A small image classifier, trained from scratch.
Data: trained on photos of arthropod specimens (BIOSCAN-5M), 97500 training examples, 50.8 epochs.
Rows from block 3 of a small image classifier, named by matrix and row number. Rows with one number belong to one neuron. Each number is 500 + 25 x the weight over its row's rms, rounded and kept within 0 to 999. All counts start at 0. Numbers have three digits each. After the name is the row's rms in percent of the matrix's.
After each neuron's rows are labels from the 100 images, of 14976, where the neuron reaches its highest value: "place" is the part of the image that holds the peak; "strongest on" is what is common among them. Only what is clearly more common there than usual is listed. The data: photos of arthropod specimens (BIOSCAN-5M). In brackets: how many of the 100.
# fc1: MLP up (model.blocks.3.mlp.fc1.weight, 768x128), inputs 64-127
# fc2: MLP down (model.blocks.3.mlp.fc2.weight, 128x768, transposed), outputs 64-127

fc1.649 103:493547482500492453475500510500525516450469493500533509495479520500473496513495500517500476519530500516500485532500500467517500550490499500525531467477500489553519526485500560518472547500448484
fc2.649 108:503500490503500521500500464500503504477500520450500518482518526531440534525500568500527500500443500490558480493500500484521500500491500511451526535500485508492523500550500500453494492476505511
place: top right (30); bottom left (28)
strongest on: order Hemiptera (44)

fc1.718 117:476567500484500454458507500517466517453444481515556478476490500500531526500486531453515480517540483521518493500493502507509500500533495473500533490500467505505524538500500486500519537532531482
fc2.718 121:529492488471540482532464500500500488551484500524492460461520466528500516500500500537500472488514488472473505503500531500487500500500542529500475500481522514500500456524507476500487476473465504
place: bottom left (32)
strongest on: order Hemiptera (36)

fc1.684 107:500549465500500532522500500531500532500506500486500522500447500516500495500500493523500551469510500484518463500500493481478500506452477500500454484530526525444562442477500544478500478517478500
fc2.684 104:500509500500500500539500494500465523464534518483500517500500500535500457500471486500491514500521511500484500509567480521500486500489549485500492478543481495499500537520531518500560548500503488
place: top right (29)
strongest on: order Coleoptera (81)

fc1.624 114:483500490468519541512500507500492538523548479519513525518500500499521469511467500500500553500477497470464477506500500500460462514500545500500423488535492525537460446502500540488566474500500500
fc2.624 131:493521491536504555466549493534490478500500524482523500520500490480490471467491500518472533550505464545519496481534500500474477475531480472511499530518494500519528521504539495500520514457500500
place: top left (28)
strongest on: order Hymenoptera (67)

fc1.323 050:500500500499512552500538515484493500500500500500500500500440500513500487500500523478500463454500494500522502545500479512465471522500500500474529371500466510530500499489500500484500536500460500
fc2.323 046:500488537500500523500491500457455500466500500468500500488475500515535528525500500521531444500500425500485500514496500548500495500500500459500519502500479466500530500500500500467500468500500500
place: centre (44)
strongest on: order Hemiptera (49)

fc1.665 111:500434492524500495466519535538500500495556518500532536518496465560505500500500500496482472476464500500490489512488526500470478500497452439520533480500480500473499500443562480500500500488478500
fc2.665 110:531498504500508526547447500495464500489476467532500495514482503496490528500476483500502500500500517468456511497500518526504520500536496503433500500426518463481494468499530511459489500478530507
place: top left (25)
strongest on: order Hymenoptera (49)

fc1.678 118:535500476520500542450481510545495503524500507500545511504501503517477477553526485500500497468470500527518466500497512485468500472500500525446500500500491496525513502453500469523507500478500500
fc2.678 123:557500467473495488500528476467520495517494503529474509494531542500505500500508430495481486471475543495468461495530496465500500485500493521474467551473500460471511500498475500514483440500495530
place: top left (27)
strongest on: order Coleoptera (86)

fc1.754 110:489466500500479500436514559500485500547500459586500516500531488500513479469500515493500449527557490474523521493509540500458490500510486534515515486482467515542490500515512500468522500529521506
fc2.754 109:520465552516500493514447495500462522500500489464512488500494521457500470521515515500534502506500478500478489561496500500513518499500500458552500503485500500472500500495483529532478500481481464
place: middle left (39)
strongest on: order Hymenoptera (97); family Figitidae (35)

fc1.89 105:477506489500511500519500523462479500521569548500500500470508482573484522527500508514496500500471466462480496487504468471462535533500447500500500500460500500490521416476500500454500473527497466
fc2.89 100:507533500485526500500492500477500500500439468544500434462518491507471500544500511500553500534500472500500492492472533519500508525500500494490500500504532500500491500562479500531508500500478474
place: bottom centre (28)
strongest on: order Hymenoptera (64)

fc1.327 109:490470505500489501500500524495524507517473481565484500500533500528501500471460510546475500500522500499506496547473500500485556500500471481483445489480481500536500492463476488500552469513453500
fc2.327 103:538500500483500527483500529470500500526500538459530469483500500531500500508525443500490500465470531500510483519500500496551493478527510500500538494500500500477500500500482514542458496463460515
place: top left (41); bottom left (31)
strongest on: order Hemiptera (36)

fc1.225 124:500473535467513499467502525513480500500523521530556478524516485508500500469520525458500473484508486500500522503500526535490500500500484473520494489500488500495524493500494500544479461531501533
fc2.225 118:558507493502525512475462500481489500486466499500500486499488500505497441438505486500500516500472500463523500464466500509479473500494529500494500478485473481488538500528507475466500557486469496
place: centre (47)
strongest on: order Hymenoptera (41)

fc1.142 099:431500500519461475527470530518472480454481475518500500500500491519484498500463524503521522507529492500500474515499500524500490472457500518470459500500559541508500581500473500465500500503446472
fc2.142 087:456500508518475477501481500465500490500555500500438500457500500500508435514487504504463500483500500469500500489491443473518500512500518492550482500476487500480468465508476500500500500479490478
place: centre (51)
strongest on: order Coleoptera (54)

fc1.472 107:516500500527500533500563510500516517528462497500520500494531515500500534497506506500500477481509500516521500528500546487500543514542524466500505476537500488500455500476493500515500506512500500
fc2.472 113:500512512506484500501517518538515512524486500466540503480500510520468503530473463508481503550483531500500483476499523485506513494518500500531507500465550500488496475492487500497519510500515475
place: bottom left (61)
strongest on: order Hymenoptera (50)

fc1.747 112:503500490523500500482500526513500476453508501498519536484475508530507550500459500500500517493485484568500500500507437491486476459517464500476539500454491485500530512480500500482472500484475524
fc2.747 113:500500500500558489500500500493506530519487500518541487504490500495530499511518484510479440500438536500500500550529500515500489515538473500553541537520528529500491527510525520500522500527500533
place: middle right (28)
strongest on: order Hemiptera (47)

fc1.419 108:500513556475552500500500529500471500500519541475506467492456484513500475466538500500500514466476500536500458500467500502487505500490502486500500497499500481500576532533458458497471487500469533
fc2.419 102:519492477471500516484474500456528500500502531509500500500500520470500519557532467500510500500500500500500500488549469492513498500500500500465527526444506458528493481500485500500528500519536540
place: bottom left (41); bottom right (26)
strongest on: order Coleoptera (42)

fc1.541 117:500528496465487551535500512508457536499483529528510500551461500519511465558500500500500500490500518475515480509500528500500500499481500493500454469500500535471515520481503556489500445513457473
fc2.541 115:463522465553500500521485465500537524537476492475470509473512518500447500486500528500533453516500570500491470500477449455514500515500499489548506530500500511476500500520517456523517528521500542
place: top right (45); top left (29)
strongest on: class Arachnida (30)

fc1.183 132:499497500433500518461500558472437500466481512500518475500475491517456500461534509500515486469463500489506500529448525515500519543490448531496524488473530500507503528534522562484461500527477479
fc2.183 138:519443456452497500490500492514500493536528500522456554482509516487500476444507500500518478500473500477509500497525500453460478492530527543523486539536500496537500501500500500498539522486547532
place: top right (30)
strongest on: order Hemiptera (33); class Arachnida (30); order Trombidiformes (26)

fc1.670 124:518500522443528521460520483469500466523486472513490444500500500478513552470490515481500524520562488519501513510500525500477522547532526468500513478526508491439526500515500491518471540510494523
fc2.670 121:500522493535467519482476500500478494472461500444500533480500504531470538532481471520517511545500500468534514500533532488533475458506495512527511500494505476500500527455501479445453500540517493
place: bottom left (67)
strongest on: order Hymenoptera (41)

fc1.269 097:476523480500508454500535458549527529481541500524528551500490500521550500500456500535486506464499487510518500500489510473484474500457519521515500478536500457500500500471537547489500549467487516
fc2.269 087:532528500505512500472490500510507506495499494500500450510521484519467461514501514513549564585508480467478499500525539494504473544514490533507500499500544537507511475500500500447511486510506475
place: top right (38)
strongest on: order Hemiptera (29)

fc1.727 079:474500485500500500530500558482500480500461493500500500500471460512528500500484500499500500500504493470500504471479506493458457506457501481500483471568582500528500461558515513491500487495480492
fc2.727 081:534494540500553476466500500533500500522500535500510480500500526500505500508559509544500514500538500500468496494500457486528528500479500500466489500500475442456506486466449500521500500500529500
place: top centre (32)
strongest on: order Hymenoptera (43)

fc1.403 113:500500500494500510486500493502481488461445533500500500500512474523461500534479500516517500455466500500503500578445559559509500510500486500468486485472472500500504529460509535549485500502485500
fc2.403 110:500509489525486500487463500500487539530516505523488531484487547500503496463500506469500491481465549456500484514555494460502500512547500511526500500541500532488507482573476487534542528500512557
place: top left (27)
strongest on: class Arachnida (43); order Hemiptera (43); order Trombidiformes (29)

fc1.764 100:547550500471486482478502534500457518500436506500519464456445500489504500492534500467500446476500494500541486549453522480500546503500514531474508489522471500500475538500500490500451502518464511
fc2.764 107:458485544500516472553481500527500500518500464488440505500559514504500500479505532539561483467500500500457500503476500520500500500476544496510524489488488505500500460577500538474496500467469500
place: top right (33); top left (27)
strongest on: order Hemiptera (51)

fc1.39 123:500516482520552545482499556518497500500487538554500484475500502512497464460500491536500524500498500480519483500453533473411557512500470539495489493473488474483513468523477465480486500538518508
fc2.39 117:514500500505500443518500477456515488528500500507529500491500523472535500506500480496542450553509487456483488538500474500509500500529530485473500584485455500477408515517502514485500520494496543
place: bottom left (31); top left (30)
strongest on: order Coleoptera (82); family Throscidae (36)

fc1.106 079:500534462500513506500500500499500482424500523519503500475468496522500555509455480500522554500500433500500500527500557491474500500512500542451500487500500500534523464503530526500524558486517439
fc2.106 065:500500500500513500500482508500500500471493500500500450515522500500459480495507500530545500500500437500454500513465500500495500500488515500500497500500519529500500494500500500573481535505500452
place: bottom centre (29)
strongest on: order Coleoptera (60)

fc1.701 102:455549500500522500554512506468484484451464477474460514505462480500480490473500541500468535528510477500518488483456577500488500489478543463500510477522543476503500500500496492504500546473478499
fc2.701 093:536480500500532508474500500524500500500509568500500489416433510513506459500511500500479500506550469522500475500483500473472486488500538527510500500500472500489500500486455513498524511457483500
place: top centre (44)
strongest on: order Coleoptera (36)

fc1.59 109:496538500497512470511568475512500487484473500500524500500470535496500500500500509504500500461552486556507499524500477512500500465512512513500515464512518500526485485495500468440513541486500489
fc2.59 120:533536500451500471498500545468525548500527500500470555543486473512500500524518485519508486512500423520492452524498500457475504507512519500500518522474562500509501449500500500473513533494500500
place: bottom right (26)
strongest on: order Hemiptera (30)

fc1.149 124:491494483486500506461500491487479492540504500588505500519520500524514500523440507516500510519500500480488476548500500500490460534492540507500477465492472542530464533483522525548516523517512477
fc2.149 129:539494556482483469412500514467493500505488474545500481525475483498500500464528500500511507483522506469500541469525486562542527500516500542529548511517457478500500495543537484476479510477526497
place: middle left (46)
strongest on: order Hemiptera (40); class Arachnida (35); order Trombidiformes (25)

fc1.650 118:500482500477500533491518500500500489480507536525512500513512489545495483516500504500490528453471523480500505527475548500474500500500500471500431491491555500470500479500500500489525470519476529
fc2.650 120:472521465535519534548507500497496500486531488464493529469533513475495525543500502454486498473493486466497485500530543452450484480477476529449481493511522527500434516515513470474538500500500477
place: middle left (30)
strongest on: order Coleoptera (62)

fc1.293 107:512500500483518512520500512524477490502563512501470507472491500521527500485491482500488481427491491500519476527486468500469489475466500503473500500559531478472500463464493500527472448484474508
fc2.293 102:527485500552451500483556491500468500467498505534594532536503460500500500507507500449500500472500500463536516508573500495483522531540478530521500483500500497512523489493500482517500500507499520
place: top left (30)
strongest on: order Coleoptera (55)

fc1.643 117:520491516454500480471482533487467500500480487529513470500425482490476468498520551498515456472475486536512477490486537503500500535500500500500529504532494511524519555490510521500482500500500504
fc2.643 120:529473497477482477533537531470525474490536529500497514503522494483462498459488502481466481469512528475528528466478482514471500500482478532477484449507515485507493452534516476459436472489481526
place: top centre (32)
strongest on: order Hymenoptera (50); family Trichogrammatidae (29)