python train.py --crop_scale_min=1 --horizontal_flip=true --color_jitter=0.1 --norm_position="pre" --layers=10 --positions="learned" --label_smoothing=0.1 --loss="cross_entropy" --beta1=0.9 --steps=38700
Rows from block 2, named by matrix and row number. Rows with one number belong to one attention dimension. Each number is 128 + 24 x the weight over its row's rms, rounded and kept within 0 to 255. All counts start at 0. Numbers have three digits each. After the name is the row's rms in percent of the matrix's.
# q: attention query (model.blocks.2.attn.q.weight, 128x128), inputs 0-127
# k: attention key (model.blocks.2.attn.k.weight, 128x128), inputs 0-127
q.91 102:105166164128155099128158115128175115153089150096128128128128151112149189128093157103086151136094060128104108146147128104150094191101128106128128128128118110128128115124150164149118145128129103148087128114128141139092128137147128159128149118149093128134095091122105164172103123125128112081138128107117102109103153159164160128142172139116158128135107094128128106071114128128102128150128
k.91 082:115156145135128170128156150129157128128135163128127170160128122087078161128128128128128128128128102128117116122175151128128102128113156128117050142110075145128128148122158128150086128128128128128128128106149133152128088091085128128128128128171099091128102120144151128128128128166150120128064126128115154144086128098171155149186128083076095106128128166128107128095152128142112159116157
q.92 086:128128158113127183128128154137185128111166128147139128084116186097081128128128102117128128154128137137128135128128128128108110120135141128105045147087109128090096128157128128154112128140141079099156128108128104137174121128101128128142164116158087111103087128131176116123171128128131101166098159158158148128105128088144128101135123128153073128123131183158128128128128159143141128128128
k.92 130:082119109128128159121128114177165113109136128093128128128110118128101166087136121118113152137128148128090160120156128131128086119116154126128119128128098075100163128155124157168107144118128090151128142123115128105144091151112164128140111147128128128128110111198172114111068114084110070159128112164131143154128141120128115186173128128157112156101090165128111128128128137147128095164146
q.93 078:108128128187119128128157128134104128096113139181104139143128123086139090160146128092128128072128098155134108128108096093128097140143141077142142151128175134171128128073128128142128144122152115104128128119128086145108109170128167172141128138164128160152128118151128128145152128128146089100128115101095117118084103128128145158128079128151115128128111165080146106171092128162109149131162
k.93 088:105128128181113141122136128162128160088112143175088147159128157088128095128150128100128160108143090150111110105109090095128087128128135072155128128128167138158128118101128112128127139128128101128128145128129092137100110162128155153141128149162128163128115107163089142137155121137150072110128124116092128109084118128128128143128089120162128113169088161079128096157069128156102136128158
q.94 074:178128146149128152116128125128142138121138133128098135102138178136128128128102128128128168148064105122149138183108101073128064128104128106135079161148141135128099111092154147128128143092165102117128128083144099111135128174128128148128119128174089159128100101128157109157160128147126117128105161144128061128108158128128128128134128113153114176145118167128128119128087128107107151164143
k.94 110:128118123158128156123128102161177128113128154128109151128121118128107138111128128103110178165099121100138149115128128128138072122128128097128105158139128108128147097117128138148107146103134083124128146111142102128128074128115128148128092144128128161156115094193171091135111113112133091143128151155128103160119154128128105175187101115145113172128085177090113128145100152128128088161182
q.95 073:140127128128160102128128141138065134142119160138122171134128121122128113104082165104128128128151082123152128090082128122165128128102103099136164151146171128187128105082138128119128128098141128116123117128147128128102128169144162145104128128134136203131128097129096107128144128145135141088139120121066075084109128149128128128141128108074128140161128104109150128128090128116073147136158
k.95 076:170135151148156128128128128123128158128116164144092174146128093128133122142140128128090156128109106128160112128128128117128048128115113105147128153128181136154127093075128141093128162108128146117128123139160128149111128168128128138105104119174128174151122109128147128133139155137127128100112114124065089099128128140128128108094115113142116128171128105067128088152128143073083170153165
q.96 067:077136128128199122175074105159152128147100128068128148169128128128139154128095178130115096128117128128119128128134128128172195155128116128102133146148128128132165096092145178128128128128151164128083153128113128128066096084128116140128128128128128128136130084128128142147095128135128152128134150094128128102105150156156128128148134102110168128126120066128119128096118128128128087128128
k.96 070:133111162106128156125128161128085120130151149186158128128118095145128128128128137128130087065128128128170094099094128179118128128128128160117128128151139203133106128128089091122097131128099155128142128165128144149140128112106153128128128101113128128128128138106162128109128151164142164114057093128128155128128122092128162140108128117105081128099163086128149128085171128116161154096112
q.97 107:119128128119128168094128089178146144116128128126128142140098136128087166080128145099128105158169155089128128128126123141128140121128128111128128164128086128119128092167128174128111120128122080115128159128128128128151128161091128128137149128128066128098076105128172086125133090123163094171102100147128128155104167100194133108160128111128102128156111128175128110111136128137097166128154
k.97 093:128128093137128155143142145189182146085168128128083105126157118171101154135213107160046140128128128128104128128128128141162126128119128106128128128072100113157128152155141128124128128142154128128128123144103112164151128110128128128141128150128128096149143128146128128078108128096099102128145102128128140128148128093128072128128128115147097129115128157054128115160155138128097116128108
q.98 115:102153157161142113082128095152128128152068128124128158170097143099149128111111170110113131103152089128118109103108105159128113169128128084140128128128149128128146074086128141128104134128144128128093160128131121150076094128128154155128128111144102159137083095128128149166115113142143128104128128085094116090062154153176159152140110128128158127167102128105154104106099142117128128116128
k.98 093:124120128164120181110128152135117105128157150176128167128083128128083128128128141128142132075128085115137128107109099128128083106128134128109112120130145191140128106110115128147120112128128128128128128150136128142140112128095171128128147117148128128128108128150108120128138148149138098119042094128082138096067115047118154147142092115128062152128128165105139108138122112128139128094116
q.99 095:103096101176128147109071128169155128128128107128128190128097164161116158128128112159128128128166153128128146128107080160142118092128141157142128101116128134128140085114086110124125128155082128128128147184103098128162111128113108128153110131069164132128137128128128128113128135131139100171116128128128170138128128110091063114158086099170128095113128153099112099161128128128112095128129
k.99 162:128120098138115154140098165128143148115159138136128116120156103166099128102114128162166150120140140128102128128104058172128095116119113128152142112128149102150113128128081078145128149141091114125173122157128103144140139144146120107166109138102179117122163146158150113090115128092145128128156147144158147144142102119076094128135128126201101132094097128113165105144156143135154086102147
q.100 092:150128146101128145097107101113170128138128128128125144097104169145116166109126080128086128181130146113128151100116128137126087123114103103128097128134128156076121124210111121122114145128090097116148152128128162128170128136109112105128119128087128167108093133109148105128151128150148128167078156156155126172128202100128115107146171102119103163161148128134128105107129128128128128128122
k.100 088:159101087151111153128134127124169149128177121121100107077152128189110133128198128128104156151107122096097185140140114128152128095128108142107110128102107111108115154169156142128161102112128115118138128115128119103145140128128091128128108128112128147128128137150128088113120122094102093162133150168136128128150142089113060070135128128117100173111135173128109128150139128117128080135118
q.101 091:164138128150096100096162119105072128189080104145128128141139110140157150111128147133142136128147122134128103165103081128139111159128118163128174128135128114171128128066143128125174108128114107128109128163103116105104179175142159139098136100145160130139160114133087109162126121128128128128143108107083080128128101161110158154128095161128177128128128098120155101128128128128104153107128
k.101 094:151145128172162128128073163128095163128092122103099176128128109117128128178125128128128097102091128140139128128152105129128077128128128162128128128092128128166128098083163128086128153145128177125128117128166128148113097128128099128128153128172113099156095122128128133148128129128156143107131114083091154099090102128138170120125097120107128089128128094129121107111128162079101128055137
q.102 083:133128109128125187109110128128122112106172171128128171136137162128059150128127159123137139128175156128128128120128128186112128107100128118128089154171102133128128135158128128129128128118128108103163128104161131140168128128097109128128115144161094128089075179153114092104166108128192118128105105156128124145102139081128111075161128086128072138147128128141128128128125099128114138128134
k.102 102:128141092128128128145126128167186145093161128117101133128128128170108128128150128121120160138128167119089148128112128157162108110106117089137084144128128083128128128150087128161128145128148086124156128122100108128114128137128130119136081154128126128097119128170128095095118086085119094158163135150128122128183141130108051128158128128170112167120098165098128141162128128128128059124128
q.103 104:107061094132109148142128106174128128073153128167113097128115128128110089128174107087131120125111128135150128128144115067116145078202187128114141128115128134111128128143128139128128095128104103141128146113152128108165128128128130156137180168109128086128148108128128108106128147115128081146128128141128157119128106104146098136118081133142114090105104113128106134163105162126128158158171
k.103 093:101128121102128082139167091158159128118097097154149074143162128101167112150146085128128122109137111174128110162128128089128150128157156084128169111124144112138128169128128109123128114128118128147102128118128128140128128128170148143128128128082144127145167083102102171128118157128090128094176128095152122128118112166162128145106128141128182068128064128128128137156128161151125130128142
q.104 097:107070120103128173120103088200175128103128128115117140128095128117104147112128090117128093155169153128096138095128128128123181084150128128128129101108118128084136088168108128128105114128089098128153135128128128107175100138110137128128162153089140102098128097128146128106115128111128069166102128153128172139101128094143077107145128128121111103112117128151128118133104128156128143170128
k.104 087:128094111128128111156170128162153128113128141151113055101183066128149138128163076165111128106128104136128121128127128130128128148133146128134162117124128107134092155140133128136128128128128153151128113145131128138160128104165152137114138128104153082127208115128107154114103172094078128097206119128146142128138093127128128128104156155172128118098108128087128142154150146122128128128109
q.105 107:113171154128113095097162143115128128167086119151128104119128113144166128128148155128137128089103115128128099172128128122120092186129128159111139128091128112162128119083145128148153111159161128128095124165103128128075145128137156161128128077128128091168132133135128140143128103128115128128153094092128128112128107167128184178102113181166171128128132107115128152128167128128155118091086
k.105 088:128128166128112158095113128128073128156097106128150181165068156079104128128110128128139059128128128128112111128128111128083140128137128138128107128128107151135128128112128128128128128165128128128128134145128128114128117128079141128128165128171124128128081128128128146147133105170157128143052128111128155128106128128128172128128079128076128107153179128176145097097128106148128187091121
q.106 084:160113104090128136204137143128128128085167143128107078128181067128128086138128148140140098128119149163132128142149128097128221095156124154150137126128118109141133175128150131128148118117128162145143087128128128116134141113142128128128137159164159091128183128137104123096119128100110148099150128148128117132161073128128110128106120128128128102084128091128128144139125128150128145153158
k.106 096:110147167099157067134142128128104128128076128087128118151151106067194128128095123128113109118133128157154104142150183098128143169128139128146146128144128115145128138107128146114128128128137155155128113115128162147103128128156128142128138128136128128128139106093146171159128150128128175084163119098128099128128108183161173155103146128128185090150116072138128145103116144108102159128128
q.107 105:126072102123117178128128128182128128089175128128115128098128128128092132112142091128128128161133157110124153128128125105128175060128132135128115128115112128086128109149099114128128109128106107128158122128128128087197128140106141128139136155095156106106140118141131093091128128112135076178111145186126149149142111084128067114147122122128095108108128164148102128150115128156116139175151
k.107 082:128128111113128095136146103168162167122128128133103061128187094128164128128157086146090128128128128128124128128128128103128128152129130120147155145090128072151092134152128128102128128115128128128128104128110128128142158127166139128128128138100153128128159118128136128106128128103094143107234128114149128142176114161144090100100151154192171128128107128106142128165147150128109128172128
q.108 090:156128127086162095168128092121128128145112122087128070128167109128155106128107128151091116128083128128159128175128128087138187128143108154128158113107109116132130128092153147102164121128130140143102128128105128109090176115151120117115128123100166162145171087128128120141107106119092170093161128116149092128157118165125124161112128166099182128115106091128128149101128143093128116138155
k.108 152:144145161117161090136137139128083113165090131134143130131144111096170128168128107140106100109128087141171102128138152097128128167128136150121128128128128153155090133104166145100113114128128176135106105128147161141128141110145113128130165102133121108149133122080120163148142168162139164094128110096111117118090108148152188123102135128084154093143156084141128118084146128114100192127110
q.109 115:091162157128163096118121104123128107159059128103128136162104121118174155110104176116121095128128114138102113102145148162142153172128121128115141128133128118117148102128154160132107128146143131134090164118128128128074078107134120141117153118128092128144099114128141171167101128136116146128133128086135128128087182157175158142143166132098179134146115077145150128070128128123139128116128
k.109 086:116097150134127161126128165128113096128155158153147159118074128134097157128123137128143128079128119115128113092151143128105128128128140144111087112128128199098145143147097102135105120128110160128128128149128143138135128095091128112128141121141114106123120147118145128128100149151128128118018107132117162120098142044116171141128120115096075146128159128128122135109150134111164113097102
q.110 077:148140159128128143086141128108116119128128175161139107114128143128115134128128157087103128128128128141149128105136163128098116128128128076128105174128128135128093112177175144113128120087128092104128128050176149128128135128128128128128166128163053104128058136112121107128146128137167146128120128128129107128113158105177184128118158143090108154161128128149128128095128142128150173128128
k.110 134:120128144116128118128166090147144116134104128120128134128099156101143138128146128082093128142092115102166142128139166108143147128127149128077119128110117128086159128132165192145133101103157118152071158088128142105117121113107128183094112118128084152128099076141103108164107128139085098139120118128114103109128162140169147151155128128086148154127113182128081158122095140109128116148128
q.111 136:126154143157139063154128128079097087158082128112119128128140104136189149133116171128128128109107108134128122128170139128152128164128128154116165128140128095138128139104156148128147128128136174146097128128128141108075121105157128131122128098128128128164139128128074156169093128128100140089176128101107103096128128197105160148113147156117182140128128091117128155103128128106134112112098
k.111 073:100128157125143136132080151097101097150128138144149179142073130137113136128052152128168128117128141128140098086148128170104128128124128147128113117166150198128158128128082091122089152120097148168128128128161150146098128106102112128134118119128128128113113150114152128128128130186143151112048122116128147128128152102128169153128128092116101128128142111135119161106128128114174128106128
q.112 099:115128128165095090083156128128128128128094103188128108128128139128161084143157128099131158091128093144157105166098100087114059153159155117128158147112173128169105128085128125128128106128128111128093146147111117128100131155148146163144128113128118128173132128134128146142134136134118128126128106086128120108130120156128169186111087158185155127128114128068128128156128128128136120098128
k.112 074:128128128148085149085128128128128133128086082109128166155085205070123128139128142110157128128128115144128119128128071128128128099154136094128146128104128128128160086111128098148128117153128112128111156128128083128128100159128165128134151144128128180128092105140095128153128128128166092168084128106096128128085126151128121128144078128099163120157097157128128100128105118194128128128141
q.113 077:202128128128155103175128128086112169128141128104093128128171128128153111137128086159083120165091128128154128128128128068128128111128128142156128085152128128128128160121155112109165167112138166117139118128128128117128156128147128076128097173139155197142161117128128123147128128128128168086137158136128082128187126161090113128128128128076145128128128128128153128128156130115128128152158
k.113 093:154128154131171080128128104093094128165071114094117130128151128102188128167110128130111121128128128128166128150152138086141128157124108128128148120128138127142128128106182169089128117128136168128092125108158157128105139128152083128128128108128112135151128110081128153166128146154147168098138128086110093120089128168155172128115137128104174099144132113143097128074128149099110170128140
q.114 113:110099119128128182095105090190156145087164164146128132134109132107072121122128128102109120128159134128128128103106117128100144103138123079143101154117128138136128093146107128128093128123128072101157141104154119151161113164107141128144143155158093128095092120128170128091144135128165105144101128128128150128086128087183108107128117103128073128156105128148142096128104138151128155155159
k.114 091:106128121128128106128203128199153128101129157141106100128161128093139128128196128128087151109152113128128128128128152113167116146128144086139127128101128074140128128128128128156108106128162083128119106128096123128141130138153194128128128128123128107128128092150075128128107148087099094115196104128110091115128107136137128128128155136138142128128087176098128149144097112157102141154128
q.115 089:164128118162104128119144128128056110144128128128098136128132093103128135128106128142142135128166128128128128074119116165143128109109089128162177086186128128128166142115098095112128130114130128128160118140100114096132114156128180094128126128128185168128148128128034128155128158128128106098128128136082099128128112128082128101143128132105147116128165128091155116142098095128108154128133
k.115 090:161128113176140128128072114085128170128128132112089152103128104171155088171128128128128128128107156128128148128128107128094085095128109153138128105128165128133128090128145147055166167128125149128128128122186118113118128128146084128154156149166140128128128153128165106145164128119128128128144155128082121082128137107128128110086112138134128128153128071152106112159106158076128128107155